config.toml
train_examples = 203450
downsampling_factor = 4
encoder_head_dim = 32
encoder_positions = "sincos"
decoder_widths = [64, 64, 128]
decoder_block = "bottleneck"
decoder_upsampling = "nearest_conv"
residual_init = "zero_last"
beta1 = 0.9
eps = 1e-10
weight_decay = 0.4
Rows from block 11 of the encoder of a small image VAE, named by matrix and row number. Rows with one number belong to one neuron. Each number is 500 + 25 x the weight over its row's rms, rounded and kept within 0 to 999. All counts start at 0. Numbers have three digits each.
Before each neuron's rows are labels from the 100 images, of 14976, where the neuron reaches its highest value: "peak at" is the part of the image that holds the peak. Only what is clearly more common there than usual is listed. The data: photos with spoken descriptions (Open Images, Localized Narratives). In brackets: how many of the 100, against the usual share in percent.
# fc1: MLP up (encoder.blocks.11.mlp.fc1.weight, 1280x320), inputs 80-159
# fc2: MLP down (encoder.blocks.11.mlp.fc2.weight, 320x1280, transposed), outputs 80-159

peak at: bottom centre (26 vs 9.4)
fc1.122:481507499491485526479521536502524493446518485488474522519551467548532522489514522468498495527505456485475513571480524514491476500459507482470473465496518489455472471523510494513481481524514486457531490498536505539495483461526536494492517519
fc2.122:506518538515512519535477501487541498488506488503513503494483504439507515473505501490545509509508496543497491579482490475449495529558497454471478512502497489533532529499493503503490460490490485513467508479536513459482467481516476508517556516

peak at: top left (35 vs 14.1)
fc1.310:434486538485509513530541497474500488482485518505472502498484475499490461470509512504443523499484506468483482484530492515465474509512503495523502526485510455539523508527541490504493473472440461528500488533504489485475487523487466499519476498
fc2.310:491467504502510480484530563509510492599504519514525513495469489593495496501483481470530509530509456528483520580503502506529512482480501546463474499486504522466566486425501473505512503507508513494503522500526501524492468465525476503584485507

peak at: top left (36 vs 14.1)
fc1.530:489473533474499466520496515516490470523475457475530532469506514512482504512490518500497509508462517511518527423518537483539510494464508494525488505473533472502474490512551499467529531512457530526527504485500452508533511548455506467446525513
fc2.530:486508520519508489478456520480498493515481516517493507517458476585502520473517491486519538525511473501506526631496512502510534507500507491423488489501491522527560481462530497505524472501488515483495548511520497535500451491526467493500490512

peak at: bottom left (32 vs 14.1)
fc1.95:501504504479534479491461459477528528505497506490501507450461502505513473485508510498520479519483511518523530471450516526505486482521516518460499505525520509531529533491525524466456488517490535483500521508530476481512516463491490476525557486
fc2.95:535506521527500520519548466560476505440514505502488491489497510556494528535512536516454477497477510500504495407498494518524495513497524531547512519493536522500521516503468503499519533509516511484537492515462486524519525546515514500473467498

peak at: top right (50 vs 14.1)
fc1.711:542514397532520517473502496491479504516530497484505476527498512491508533522470485483525504516475496465510511426492485495533510465431522565526461485499469475470433509510529472480503534500457533495501543505493486520511489539533475488474476494
fc2.711:459481519508505481504427468500503542467499504488540527512473483447502509528530489506497482511475495487488543489494512493475512534528503489522509506520467511529513542507560516485513449576486521490493502536547491492516580510468488522494533502

peak at: bottom centre (30 vs 9.4)
fc1.335:459519468493518488484521511518463516473497536479489490502530472472504500517475464462504487506502486494484518526502481525479505483492543530457508504542462440475465477559510503531481478497524511527549516503502552492485502505517536473441517502
fc2.335:522513535524517506503437433465496486427455505520520490496477505529494531503559522518515500494503505494542491505485506511492492543517486509511499513503519504533558534492522505500536507534512494505489503486494499474501531506539493506502505514

peak at: bottom left (38 vs 14.1)
fc1.217:477477526526489493515530522451523518472490462491482513498489523516509510504470479544493509508491467539508512548517470476525472488535495481509497473507496547480430500507504428524529491461493504450486512481484484478455492466476487479492470482
fc2.217:468496486483507511489500527538540495513518490496497496516525472458514487476525503500539513532509511459511533547493520478465522517520484433475484505524485481540515532562542526508500464506487482522459521489480526475475456523551490499476504513

peak at: top right (33 vs 14.1)
fc1.70:560508439524502507488502533513472471486506528515520536501566530522506528483513470506479502479522508507518509496483469450488527485481495540514485491519523536472507483510487497531512506448506464516475467491539499483503523482467474518517536528
fc2.70:501518541506487503521465446413520479415507486465527517499506483460521489495518482477531510522485484509526494524481494499473505543543509459492497494503494496548470544536559497499492483541496493516484538483498492510490463520520456516454504495

peak at: bottom centre (25 vs 9.4)
fc1.661:471501512499472503494560486434484494489469522476480517546503501529518463502466530507507476502517463523473499547516514528521485536475494455517502512520534535499511476543464432531514539519525469495480498514506504487491500513509500463522454484
fc2.661:458498513469503488514490549522528530599529492493516483504511490457492500434534497486518533523505512469509526514505491490491504499542479496448494499531467479520445514505573494511473456494494490500468494487541518498486490491444501510481547511

peak at: bottom right (38 vs 14.1); bottom left (35 vs 14.1)
fc1.613:505515457502508477491511525496485518487532487498478493510544479483514459534432524451533522519515452501480507504528506489518485501486530467480480467525499492465433501556489482539476530481480500513515523510536497510495506497503514518466472493
fc2.613:490492506488529490501468503490495481488477517475590489495478459494519516469553502529521501526482505471525537564496526494458522537542497455458505529511510510557528540518536525504534473552508499517489503523483498489492592489533469508479548523

peak at: bottom right (37 vs 14.1); top right (33 vs 14.1)
fc1.724:529525473509513522529458529527498512471480468486508473523495467503471486463506499549500524539511474466470507510518474469537515517489527511502467452479503471475498496431523454529496484464521537489535456512503493481452489510507513481486495503
fc2.724:477493468457481487468459489481515456533498492521488529476510490474499484502475468479516488524524502481490505477513505484490504490518447510516475480517494502508571517544542508499505520513500495517485526513503511485504475498503510508485451494

peak at: top centre (38 vs 9.4)
fc1.198:546484452508512510498550533472506481476506519498524518547513461480533536522465514513510494508498493510537487455523465502499502516483534529485463520514509446503490483575508477533466473499464509521528498493495468476475498493472512492505497468
fc2.198:486511548492511474504379492454515503472450497461529493499498504478494518494559507507525498529494471466511488583496499503478487545521501501508487496498479502515507493483499484509496474545505494505502482460520501506499513487480462503518554533

peak at: top right (34 vs 14.1)
fc1.382:486478499519503504515508530467534472522544516485460479500524481492458458496503524503514494470493479538507461483463465498558533458520537531462495475517522499486469498522507463543535505507513466462498482527498498498453485527485497508473524509
fc2.382:507505509484507477470383457466504496422466502459512499505483486464513513527544491512503482528498506447513507570488516503470514539528474448470481499519508498532541537527535518505510491557499504508484538509429490530498474520481483508521519509

peak at: top left (37 vs 14.1)
fc1.555:447517548469570451484499511525468496537525502452480495487531514463487506497545475506492521504506475462526471559499515508491474502505528470488487446519450480499542466534514518501473524520495485476494520480490525510485484533483501506549533515
fc2.555:503502488481477479508530492548486524526525487538463487493465537489489510523535474548510479541500510506524487485505492483462485563538487531463491516518524505546503557544540528507499474514496516524502549511521487501502459562528517499530498488

peak at: bottom left (54 vs 14.1)
fc1.209:516503469478517507514490484515455524510481536539493517468496496478505523449486461494529526510514485473473520475454544494501473500549506510497515535496490533496489506515517517512510491477485531497502490472505510473509483501532494490473526506
fc2.209:473470469470477486466536484554536498539534502492509504514490470541519500517501506503497498523475483528487506526487493498477530497484582453459472502467512484477545480487457509513494470512473513485494520511477502533486467480534471495540476502

peak at: top left (45 vs 14.1)
fc1.497:533486439513500511480527536475525486491540488465488510496517505495488501529420506465482482497503477490468491498516519468534487497476497483456489434496482477493407511530535475504503509501490494483511542524531518486491502500493446511481454480
fc2.497:478473504477494475499468505503489502502489495526581499500494477519496513490524487504525507503463482500504564529496510499478519527536510526497508527533497524521529526477504524500514484524531499529501482548519488497497640512542491521516540502

peak at: bottom centre (29 vs 9.4)
fc1.155:488481517467473531477527524513464524496441519457469475541468481525541497525526500480528478532512507487471474486533479528459507513524485463493490512559500467505528457490470486532493503516497468543495494531498550501518475501503515497524493485
fc2.155:511507553527526511488492527536475496561493502515540467478454479496510522447535525503523529505516477492524487474506491507520496504488531604544494511481501494513502498484513479513529503498515499492516437481518509460515517481482480497485509538

peak at: bottom centre (26 vs 9.4)
fc1.753:517523484486478516505515536485544511452488533512521519515494497500509451540470506536491468489541488530464521537528527509482519466520524520507444465539535467497507514523531455503453495493526451476520480520500515520496463449522468486528515490
fc2.753:503509549512512529511462514503493505520503501478538483504524484500516519465546514511531526513492488477539498504479482502487492526525471527485480519517510495513476521496507494507505472491499493519474468465505518462494477524480490521496562526

peak at: top left (33 vs 14.1)
fc1.54:526519502493503463522519487489504497531491490492488478512504508478473514500478475490548514492483488506473507455523491541495472486519478511465481512499491501519475533527524513492494515509480546481495479492484467524549492536484483510469518484
fc2.54:514498528496516517498488438485498478405509514469509487505466501512505508512535509526475496519482509494505504548480521489486511529522525428494523500492504507523552522507513511498519486530498505499493567507451501502501466479520472490512469506

peak at: bottom left (52 vs 14.1)
fc1.294:459523505525472500482528512463498504472497475471513510528563498483499485515473503501535489501509479494508519546546510535502509501512537480454490523509529469496471457546493463525495473489474466518488485489543500466478502498514547493493485495
fc2.294:544511526511533527514484510492490494454478514499526489487479496480480529470566520531514524506497514479515516541505525510494498537524437487487500514505512501529535530523525496504523513525521499499514480500436503495501557507514483494465540518

peak at: bottom left (38 vs 14.1)
fc1.161:532509535522518463493483469461479473522532487473523519500491491560506485482504516505473486504517521479494508470503484518527484511514473461515493504512465547501547500500529473454540535526549539501444544493502514510509476550458467502527495521
fc2.161:471487492485477507503608559527513521566546505553483499504501489525495498489465500486518498487492476559479502543487491484500505475477580512469477481502490478473469462464462506501459480450470507487493480508548501508510498488527513508492464496

peak at: bottom right (36 vs 14.1); bottom left (36 vs 14.1)
fc1.611:506547507514518512508475481468472473516511518492419479460497556521459510477565515485526539477497511492492428539510475511499427530511487486472490517496525497486521517483500512485499468478513497490510499434450510536491417492487465498485511510
fc2.611:463469486438509480488489497553487492508461535498553527510475462422512481594517514530514449474473520501512512549525522492484520522517459488485498479506497509488497482510510511477481489519519497505519500532479477504491539519532485496504545514

peak at: top left (38 vs 14.1); top centre (26 vs 9.4)
fc1.412:489507450524496509491511549521511521452527513497489503492533497467497500527435499475477500503498460473466512498500503481533510475478543486457462476507511493479386462558521480518500512487484492493510526494517516492522508468503516505446475482
fc2.412:510483501493509500512469487516491492507480493505566490509465483520513526490541509520520488527474496487543533533498508506480524543540502506487512526511519521563530549507530516506527487536522500518500525531487486504489634494559478508491546511

peak at: bottom left (42 vs 14.1)
fc1.451:494500546555499480492450505509486545528519466482475533460509496537502487448481478497523514471536508469465506489529499483503516522500518487506535467482517554481455520484476496514513531480502507484438494516490517516525495489513508514524449509
fc2.451:453473475467493521502545519527549490524546493493485511509505483486534486520492477502540490525491509516489512594489513478478526501512533439474466481495483472513538484489505500507484480495476505505469543508502518498477425479495485499505509499

peak at: bottom right (33 vs 14.1)
fc1.738:470538516517477490523531510509505498466488514475523519519546477544520483480494482464496530455499513506453522580536503482483514468521510451476512523553508521523476494514513480455517488508505529517460508498523531510483493467531544500523462514
fc2.738:538511542507488555525539512505522481467516487528519494490489477431519493476496502492537524514493515489537493536480493490482499538534453489521476513512515477571457538526558498506484508496499491527484514477468525459497458535526495509424554514

peak at: bottom left (44 vs 14.1)
fc1.664:475504517492491499460497496523503543477446456511497549523515498497463537486489506509530517521506503496523519455523514520509515463490510523506505509480505480468472507557504488546475489479472485511492510488457506434476517531536533529472533532
fc2.664:480490497478508496483496504569552504546521502511502487508459466531512520484527508500526502550488471456513521606471493485483527519504518492450466502492499484500551509518542514514486468499476489505473522508516505487483480479518468505537540509

peak at: bottom left (38 vs 14.1)
fc1.383:547505446511511503516497477510476474508485469508519507458467519486505508493554473516480528469507519502483469455473495518484523496484472507490535471490523489503533517484511502461522519489535479538490478488481513477475476503494495493527498499
fc2.383:498485503528482489501531496548509528555542482520484496519495512545507490507478502482460495501504476535502495433526478510524502500480598567538508495492521514486476514460518492498497508496499527471511509510555484540515481510513515506493457494

peak at: bottom left (40 vs 14.1)
fc1.371:531481478484555497516468468497515467490476501529492507513507499507498498486494497472467508478514555520549478450458533499508482502504501518499499492496492488516496494474525564471489493481490533525512512501508498504504508488459515498488520474
fc2.371:503460462487481484463498504527508498556527502535467515528468489554507511524468493489487486499486489530486504507503501492513528506485552502477489480471503505491483487473487500501499478509477525475512521537514485590509467487517486500498463492

peak at: bottom right (36 vs 14.1)
fc1.363:518509482513483505487516507485488492478527503500485525513503481484496475535417490481460491500521447510470495508531523501544492484444509488471473446508492491489405503514495443515515552493467497488524510510502518487518491495517449491494432501
fc2.363:487482498491505489486517517523493512522497492518573487495511479507514492489538497506523505523490500495532551520511511484474515523539523519502512528543478513538549529491554533501516460506524486530489500524516501487497621512535497517520574510

peak at: bottom left (34 vs 14.1); bottom right (33 vs 14.1)
fc1.193:490472542549455486507499503523495529459474469524517497529515526517490477545464499512484472514484463470449480533544506517464475484511499492521517492496449512475506427509520456500464518525481492493466550479486534515528490470498532487472522508
fc2.193:487477464507507511478559570528542497585515519506508494489470458516531515463495496501545501512511480489490525577488493487482536493490466496450472508480488471489508474492488493506483471478468503491478499518487505472497454458548453501523540510

peak at: bottom right (38 vs 14.1)
fc1.79:493519536505487509511483517480524510494472505493479472463498491517479477462470540472520488532543517476474510503553509473461498491507497460481510521519474493485500519497480517508536568461508514496485514515515488453470478467528464526528465520
fc2.79:465500482475480529492573529577510502554561485515494490501513490518511504493522505524504493518489532511516515534515493498494525529511553476503461510494518477509517485500488496507484485507488510513487515504521522490486465483532523498533577514

peak at: top left (43 vs 14.1)
fc1.739:535492467521506511516516511509492512479535511511489498521531512489502514514448485484482506498524472512501507479534498508544483486459516515479462462496501502477390510493494450527510516481468513487511529487501523476525512465497461509483463495
fc2.739:461496494481513495481512520497496485513485497482575484496515477488503503481535504502538510527480511472517541540487521485473519524522541475501505521543490512563559533546538543503527479542517487532498497507500509496490610523547505510515542519

peak at: top left (45 vs 14.1)
fc1.304:487497463534487528457513548504516503453511474470514508534528505466485491536426491474493501523510481509483505519513496506517483490484550498477469487485493482472388485518486466496493538500464516497503498504533523478506512495510527505469474475
fc2.304:492486506488518506515485496458503485480480497488567497496487474481506510497536493517538494520481512471530551543502528487474532539541495460493508522526503514554552555551534531501525472544521497523497520537449491511486628518524469505498532509

peak at: bottom right (45 vs 14.1)
fc1.390:478492479513467493515506543458494527450530484481514490545546501532484479537479485465508527526520475482486492501555508503541512464505528490496452481493476513464428509496494479526523525497484492482518499514540529485514509489515492474493482500
fc2.390:480501501482505509509530507525517484501497494493549506492507473480516502494525491507552493524489507484518520564493521478467515541539523465487478521515495499543550547557548535500512484534508495522473526497506507460480552506547488505499530516

peak at: top left (36 vs 14.1)
fc1.94:522533506575553543526531504474517493537481524506455483503502543550484469509515515465521520508505541474491473558449512465506472490505463474493506488509449502502547483491517496492498480484494511509498525458452486524522458505466529463527562533
fc2.94:479509490460513438448464529566456536518474520496507513509470507462495500508531473532519501494482488541505460517513523491467471539521491542465517487531448520519462506511531536486488461534507500519501503470513481528514486528511496509478576500

peak at: bottom right (35 vs 14.1)
fc1.28:460474451494494502504540546506496507444493483500499501519547482493524490519421479457518486504545471502511480514507479508492485475485561473467488454518490471504455485542493502525494500490459478517491514505553508468524478498490521476484511485
fc2.28:516476506507515512524500484515495472465481507495555498485490477499513513517530500520533487511495508473530540544505517494482523549543493499497503514510523515543526555539544524500531512549524503522505516526487493491488582502556496507480531516

peak at: bottom left (42 vs 14.1)
fc1.72:525517458543467516475524552489486509480518482473499506531521508482507489524464488462505503508506461491482484502529511509510510492467539499475485470487507483476421489535498476521513524512467502504491518493507510468508516495524503515500447482
fc2.72:492492496473490485515463493485492498507476489522576500496507482511506511491522474510539508521478482493521537543518521502488516541548507507492502538537500514532529541488547516504506481540538502525493508526502484514488628521513462517503540507

peak at: bottom centre (27 vs 9.4)
fc1.731:498467463555481536461537513461513500497515494502476513526493492522506464536465531475469487502519455554492510529544520507531486476482479486468486459479494524419473495529512474503487523495489504522507517484514514544476527496499480495498423465
fc2.731:477505533517527531521455512484525503486484495493527479511498507456521499489538500481513505508505497467516515573472504493476494544527493477478490495511477482574529522505496518505512467487486476517479492479465523474494478495466468511491577530

peak at: bottom left (32 vs 14.1)
fc1.331:474475506504515460483458534508476498538487544492490520528506518510518524507502494471506525517480525459453510464512538471473499478486537479487481502496520534525467478474520503522473487490485532493537472473495518496483468499503536516461473495
fc2.331:485478476486489493478526469563548511461538498475496505506452478506510523513521534522503496538499493505507498573496503498473530516484509476468471493457512472502525509494490499518503485521471518479504528517460498487504485483579462478468484521

peak at: top left (35 vs 14.1)
fc1.208:498485479503496514514468473463470460508509498459484509506529499541479497544502473484432503509471543484517516450428471536529483537434533461462491520519535525498498503528503495458530538470536492519471502517483525470533517532448535473504482490
fc2.208:493487483474490490498522518536539532534514501510467505508466501492513515491514505505520486500516487530504507588478499499490526505484523481444461479476473471501473476500484484499477499487463513473488521524543502528502482471546487488474527502