From a checkpoint of a small image VAE: encoder arch vit, 203450 training examples.
Rows from block 3 of the encoder, named by matrix and row number. Rows with one number belong to one attention dimension. Each number is 500 + 40 x the weight over its row's rms, rounded and kept within 0 to 999. All counts start at 0. Numbers have three digits each. After the name is the row's rms in percent of the matrix's.
# q: attention query, key and value (stacked) (encoder.blocks.3.attn.qkv.weight, 960x320, the q third), inputs 192-255
# k: attention query, key and value (stacked) (encoder.blocks.3.attn.qkv.weight, 960x320, the k third), inputs 192-255
q.29 120:444479475461471505527519511474503493455483451483524549537437496602493468481398507459514466457434437540473505456531439446487551469455475499455517475506507446483547512497500530518520514445516581
k.29 110:497553497541488515492467473489479515498561462491518584497497436563512457531538517560476455522533451556509527475554446485516509504473531511491474541487478394500466526449467477480494529401502555
q.30 108:491530403580595525573501515494445554493569571567442477551523488504496473511511488480462503532573515462519492473469522475451472527471518520580460516442517506490439524485509529466493485483485494
k.30 133:422557480520587423543483559458509545465469514590421496580483465544501494455474569457454514511543497441529459503488459470551432483421483523491466560441487504533498430445527523447503509488447501
q.31 129:472478547468557503506511506567475575482526506593439508497475472491502498425459527425528540494531455489492478473491497526535484554436493513494444581591525511513457472455499401407531451484482501
k.31 113:558433455530518542569511492526507537553545547501476492554545534522500463447484461485583541533466527502495511437476526480478535544564469547540497505539580502400444551495463496470469474476530509
q.32 106:481531561503515483469418536460447505467538536499489490581471467499441531424470561502490504423503475477423486569503467462517469388479451526544510546577484496526501488457513502544513548460538524
k.32 111:468520492531524593523439542478461547516528624552493517551516534543522518454583537535464511468591485548516527536543529445541549503460540556519495551536578514511505585538529540456547457458477556
q.33 136:584479430540474524569556458529534455529522488423499525451521510501466461577548403516508481570466483521531514478531536506415535533535463458539517436461497493450467540502483500555456482481552528
k.33 120:487532601489423423482516494504540507499486459530518518466479381517497500484525520479487485509481462500501519537528531566561447496458499504493474518518448486510489374450457478420491506492502516
q.34 173:468460413454499485459522472460461511480421508462509567483479445546534523522397474558424445451525431562496488486547428489514511445468468473423507501564458427523458482496511510463543513442476567
k.34 079:511468475443456565530544524512522491465505436512487590510504456539512483553494511524513471496463436558499449510544448529514563515472519533510478483477400423524503524558473482501469511447492555
q.35 129:394581540456540470500481567493499504477505440473442510525433482500419476429459564457508501424469478489490476517487472518459416401470480493508447579526486503564534458491499461485498513482505502
k.35 101:445498469512554632563491498466483512552504494501415491539472570503494455493501476492511510480502515518552486453457507475528557499504493464524466499485541483478496618596555516491565524518496493
q.36 113:460534525508562472489425517484473489459520560514439490591457488499450553387449546474478471467517508428432476569479516482509410363487437493521484533546446487547498459453500456489488556463550507
k.36 126:478495491538541592541465542473514556567507565499500511512540576548530488484583522513518550437545474521504532547542532445550519529493530532548500502513568509450508630534511540478559494457514541
q.37 096:564520463581497532539487464496492447530555506437490503533514479481456471503526451543512439549503486518511512524492512474457479474544449487569493460456466479492461517478506477502454521493569485
k.37 099:451543582551430447536476535507537555514523550533507537487537439538512496478553534503474527507511515456497515582526545528561432486422504539486480529540504450460510407447511495459537507504496542
q.38 100:519469542487411545557546468490555470523551411487562529467519492526506429599511435515567516528478493520532535399515496509463517588515517518472482452489520476461537547525463504539492452478498521
k.38 105:480489494445477463520544461521541489476479421473474499503469440515515495533401518479533500571467501497536502481502444558486458472510480485518517475536472478492462407480511476441486541504485493
q.39 091:387527555453489473447527533509474534480523458548534502492430526512520472448463588448546526379471500501503491502523454520515504443465530504424490561549495516558577472491528530533549447482494515
k.39 098:453476394474581612492479497463463449463451488490466484523469532457509505531410513497548434478513495537509476457472405436483530482518515454532544467463497498556479556589553529526536525520465473
q.40 075:519498568443384532500510483496579508477576437498537548491493520551522425527468539483573477508479496478504494443529486498475482551483530537452461521539498515522492545497430523467471485483433518
k.40 086:486415460412443443481518459487540521435482466499511493525440442540512516473396505488514431475480451467487485488479461486498481436526497463472513532569435478504482411501508537494517526505503526
q.41 074:539512483586522495586485432504510500496508495482439510506530512487456512492507470493560517597562477498548500414505496507505516595536464476565496427492483496462433469434533494460465561481538486
k.41 075:543483547516509468512490510492567554540496558504547472515557511581487534494638464457461575549471544504477533543529616517466462498495461528538469548501508489396496515498487489490528480487564494
q.42 113:428526491486500464498530504506504500495400503511467474491513497427473492519442498501459520559489508478493502455428501532491475583508496491468461534494530521505484454493497440405500463533409422
k.42 112:544510483516581530528523503552499457554494452498525453463539578443490472523537455481549572539470545493527494500460533518462512545523479497535523465485526581467494584531510442549492495539578467
q.43 094:491427440448479504489430449537487484479508534479523549474495512530511571488429518516498441400519467552477457537551442404524510453566515462512559510556485523532469525549519496529531472491489519
k.43 085:484534545508466469463495528475478480465460520473527500511474488507510539479451550491458439431487464522456447470554481458503508503441450524404510500534475466555495391483435531498498441450466532
q.44 113:420507497475534458511505512495501490495456456521459534499438476482485512433421565445476554491533477511496452499504443509461476447411465499460451549577510501551467480473523460441545533498454505
k.44 095:490481407450549607520508467508458483544485532530479504546524518505536516491514497501519560532475525512523461474476485487540566523515519533532505511479489527437491640565522530517534482500499450
q.45 076:408529542500447497509527496478521466483482434487523512436467526502459425515497539444549518423501454505499491458511506519437500514412511491440457602543516487573526496501458498530509484496474534
k.45 078:489482442458549591543497429515533476494469460477499471528438483473548463562441450456501441521481461490537443447513466480534479460512476459523537516495450527542494559611499534542539558517484511
q.46 119:459500571478478485446479530502541548473457519557495480515503505471513536453532594486479544472517524484490476487449496542605517547469553517468458545515497528511520485497499496428506454551415448
k.46 109:539456422487605510526514483504469452507531507475525447478512571441511495526461445489536515502490547472486483505458504467366488487531477458527507456492574554454466536517491484579482499545545435
q.47 092:533504466550547504503451493475430502481503563483450497531465511479412555413466486478491492491493517470488488601475504462464449453527422483536476453513476477515458473471533476466471546485524512
k.47 105:505535569536487547507438539504528554534552554507494510503564522553498505494638524495493586445548505502494536568546580495572528541449555584551465501503540501457514562489520508492513462488522524
q.48 077:517542531505490488411496507511533496500584559557548527442508484510498532487574561534512447441475483512457469609549531505517504453497460531524565574565466511555521523506458537544454498488440505
k.48 070:477459444489489515469470535451408490477470561468528530496467443526465546463447569558460416447507495497504428561538503431491500425458502518439475547547433519556479506506518531583538515457482527
q.49 096:506477492526450494574526447497516441500469474450465486478515455510437411519427407502515520581482483490474515450519536502419478558520433480485458447488499481437472498428491439474507493467492481
k.49 089:515490519514440509537515447524519540579504455542494549520509431564533492515550504452533582603517464543567545505513516553547525550487507519553499466511497480431504484500485453422485486488548489
q.50 087:461466517448547478431424539445455543457566551587532487570497476484568544417490554483474504417559545474471493537460456451594521409489534516480523479489457515523535479545529531524514520547512471
k.50 088:519471469538561564459446557454489499433544629469511481557529575470481515483511495526520479444532533476471500504458498444438527530545534502482490487508531553477503573494526549534506494546474513
q.51 110:470513484536532466489508493501493480502415526500416420524519487404466496482460504501495511542498531501493502486405503536522488523506487480504484488526519552509499479469522450434527477564440403
k.51 107:547482490556601504515533458509450485516500501475477442493517582451507482458542451483515580528473523465510478507459538514458490515549489478511481504508514537449503558532503481549494477521566473
q.52 142:529481470499493539552486507481464487477580477470517524524487511558482438500499470493555454444476482472489533527540499437453504389521479498518547450484490479486501539492495512560470502444598559
k.52 131:436569567489444464493487513471536520487496516508473540532446453540493491499498561527511478505539463535522499506521445497645486461422572531521470531533499451563489433458506523399538530445461536
q.53 096:464518504456479518435438550507467501474555526516584512485465499547531536437523552474508460352465478524473511594537443436541528394497515537500588533548488493557515521514490540579463471480494522
k.53 101:421518472519478470488457540450476483412476571495493511540400514523454503467389574534498435399501519485476496496489428479547495461448531499479532517516518506571488431453506562514489510490403491
q.54 089:523477473500589459455428509475396467478512569492490475552496515473485526456486519494530488449499519470440486572501524440472471346540384506520545479576494482543480504443521490549507526461555485
k.54 089:469501515545489547510485524479525601541520544518513516529573541571511490418557529544506507472560493558509495494563542433609521514469558577516493575488460477522511544528525558450571493462532535
q.55 074:450567480517523529548474580502447501541436450526496447505488515475496537495577505488463558539517513570581538414490530525523555539540625527574509478406520513465563508560560562487556493542509430
k.55 079:547544481513489495499500518502494449495492493502511424468514527449453448558530434479502562548513540508523546531472529534403511571533514435534551464462611550496478553476505498569497535601486410
q.56 095:423509533497477468487488492476525546477404496497439471529476525445445526466469565524513529536503522483495496493461547517552470551495517513493454512504532508532521479503530482427509516564451450
k.56 092:572488483516562508525502488536491524551521482497486458480538575448513508501549475510561528522462549515482529503468550516383511530547435449537475456532549528466512550518506513574513486527596430
q.57 103:592433453486517483533515473555513558545469560590494469513542518484573522527541457490487569555568529533570505499453566519517561552517540527508509530492513514403523491525531523475525444531439440
k.57 136:545506497531572499484518483527457489507506472532484432522502546444495512473516492450517576550482590448520508481416507509491465521528517507546501517473517585436502497490499482554449473543497410
q.58 089:540485527478422554511468503538542505575553470485529536417551508534538509559585533545525443473512525573501507489530496518547553540518613544553497548521511504526560531552477532519447470506510491
k.58 092:501482521498454377445453507513507470411490537469513495483428438496502479541489499510471411475482483448455486564510466492426459447525416459439557532549496534560477414446488507529444521532443482
q.59 116:577478471516439520528544412501526512549465491503540490457564516452564484582549459537482504563478529538560511450508506526503578624510555493484532427444535515463478541516509543485479465530481451
k.59 103:542509516508494357483509441539518488489526464481554487465501478434493502472522438519494535555454539447467493507466519554407456528476486509489501453512484564462501415452489491559414491531529453
q.60 111:546484451531524555525488497545457500555535548463523535513514505531481550482519463526492484480474487520480515553533510493516552464570500484561566426473484512462496564553497541588488521471587504
k.60 107:488526594525435392449475527472503478450503524506497513493470406521488501481536522512448490488526482505482513524511485505531467459422535510455505509531457441571521390411496513428490503457471528
q.61 102:466480537465454494495558497505552506510472436539519457463515506465547462576476502483525540558504540506518523404495476529565529613441542504453452511491507496486508491527499518420511442553438467
k.61 099:545480439466567510497533442505510477524527439468524430475513523461484479556448433472537522529458536457487469449457473528386462521538451443536494445525504543478498506497513492577464538555548458
q.62 137:610485533523415539525516465517590501550550531535549492471550492521542482521614506543541492561491549525522527467506582521541555585537551523544532490470485512443503546537485531526454471524498492
k.62 101:527507542515478360482444476521502480466517500494508492471481437505489517471528526506501470488529538462473519569479506477474440432472482494483497523536521513532522349423484473478467515517472519
q.63 109:489497565526454488474550475495560528521456500553515452467509533477529505517554531537474548563521565521522531421473529557544512628438565509488460526546513516507473500499520512456498471572407452
k.63 102:546440438484530468471517484545475450549474490473520477470543571433511521519502422518501543501449529498479482519467528516352510484559437485493494488538512555466482564510511482627482511564545441
q.64 118:480516455485584543498512525490451487429612473518520447552524530465481467507462497475529458452471519462458435469485467460435441462485455512522489482458437504531468528478412509515433442491489465
k.64 129:461513527506531418484491497469485514466491494541482460541511451491476557416439510464513471515510481436470410519473515530512420492493496544516437541520401495563508365470501442459452494507455481
q.65 098:496491479523545526487453557484478533512549525535456463540455514490482487500519514486472484496499537505548505479462467451567467482487563533518519460435484512543499504513506501512508533552503481
k.65 083:498479550445493460508442476511500496539515470491517481544519451498475539451548467501580511447452543502481513504469496468389463499528474492545487485509504577485578399554551492505512471588543471
q.66 093:535468475553412467502447448536524454562460496472475522484553464506500515471559507556506481558500493509526515548496537484535534513550480427526506484565529502524518474544610500523541576523482500
k.66 112:549492512519490574556482487488499471544540560487514495501525590529517418511586453506531512545441527509504540520541508513491553517521510555502512471507564520486545598550496594566468516516549505
q.67 077:499520484551479523387514445483483508484582515524544536481512526539523490517512518553474496506529480534462491476527548531469513491446496524502452504482507479489406550399486447503473509495562551
k.67 097:475503487553513475498487533509502508458493510491455503524477440484454467501461526518501455487473411463496515489543525478501448466492458417483537458503483415569469377470527476462487515452544534
q.68 111:454565486464607504524517547450512489462539493546483468577416520484500460533472593452489481476475536479537469492480437481447447438475502539507513485401465534516474496500456521501434526506458478
k.68 142:449482509457490410440494497479498483447484449495519458514475403462478552494455521512494498492533496495487428508479475523480432440479475508466483504521395460501499377430473422487517532522484476
q.69 108:489568536546449506444550499475500507451570490527567521482509527513453510506523594496509499472530479476452484504521509510497466550436505516506445572491477474540477492433457457458410467480502526
k.69 093:462529482539549476465491508459492516435486460482467495485487464467467504549430505531464399422505496431498457493508499477517442440465489476469495477543416437597453472418475468457521513445531525
q.70 091:466514521474448468570608541527592536476451474529482517480551510495503487495481482488513525528500521447561487465472513548503486590495556525520473590509510498497522482518445507389488416505420503
k.70 103:488528418437603568517483537462484522503490514557535513516560528497543560515483525544427481433557476509547423518505442495523507481504524587482447561511454537468474574462409488460452509477454504
q.71 094:478568545535360520517562447533607494465537424512526554459492489544440483547557562527515496600494488478492534457532509546512467602442555510533452635533522496530465483430495478405449449489478546
k.71 092:474530451505576481474452551484412479466463502485502530513492448492498436484472477510509390442531413478456478518507514445447491476490437443478540512544493462547513508439496500497486500448551539
q.72 084:526474488420398492531532413482560477533376489461511508472477474501492514523526442550429491505416474523513497602525510513461550513586468489468513472540497473462553486551483480534521511536447486
k.72 095:584494459475479566489525465506494486501458538460564556473493585549610499559552445552454488509471510567529560538542479496541595533507490527468545487500482497439499598464466495551449529485449551
q.73 098:515516470608579500523462547459472462467541530458454478551506505466434480503547482485497497576500536496481494499476572466440490470524464468507521458459541491537503534470513526553492533481530486
k.73 095:412548538563509414548500476443513456454511501527465468544454450440415469412464539449542512511464481444449512543471529484506432449474469410513503469492561515579522434513578525519510501496539489
q.74 102:496503482499479517540465549525466522512490561511541487504465515506563445498491490489506539490503505543527563530495514457435532547554496519511505506502575509463534532573531560528560458507535478
k.74 077:542515526467483412492512483548516489459494499517558490462533475538513521532519435481474561499532514567509586506458462517447579497540512468489525454537590462512536444469552492537495500485510472
q.75 096:536379434436431484497533420505523509511427487498535478403555441502558546509453430539473502462490527517516485498489528548506489511498497488478506507564424509448515471530483472524538496510419480
k.75 148:574519441470492608493521501493506541514520568531500534530516566555557510542574510534430487505512512517535482506530524529530550539499516602510463535512508535484485597508417516505484507510422526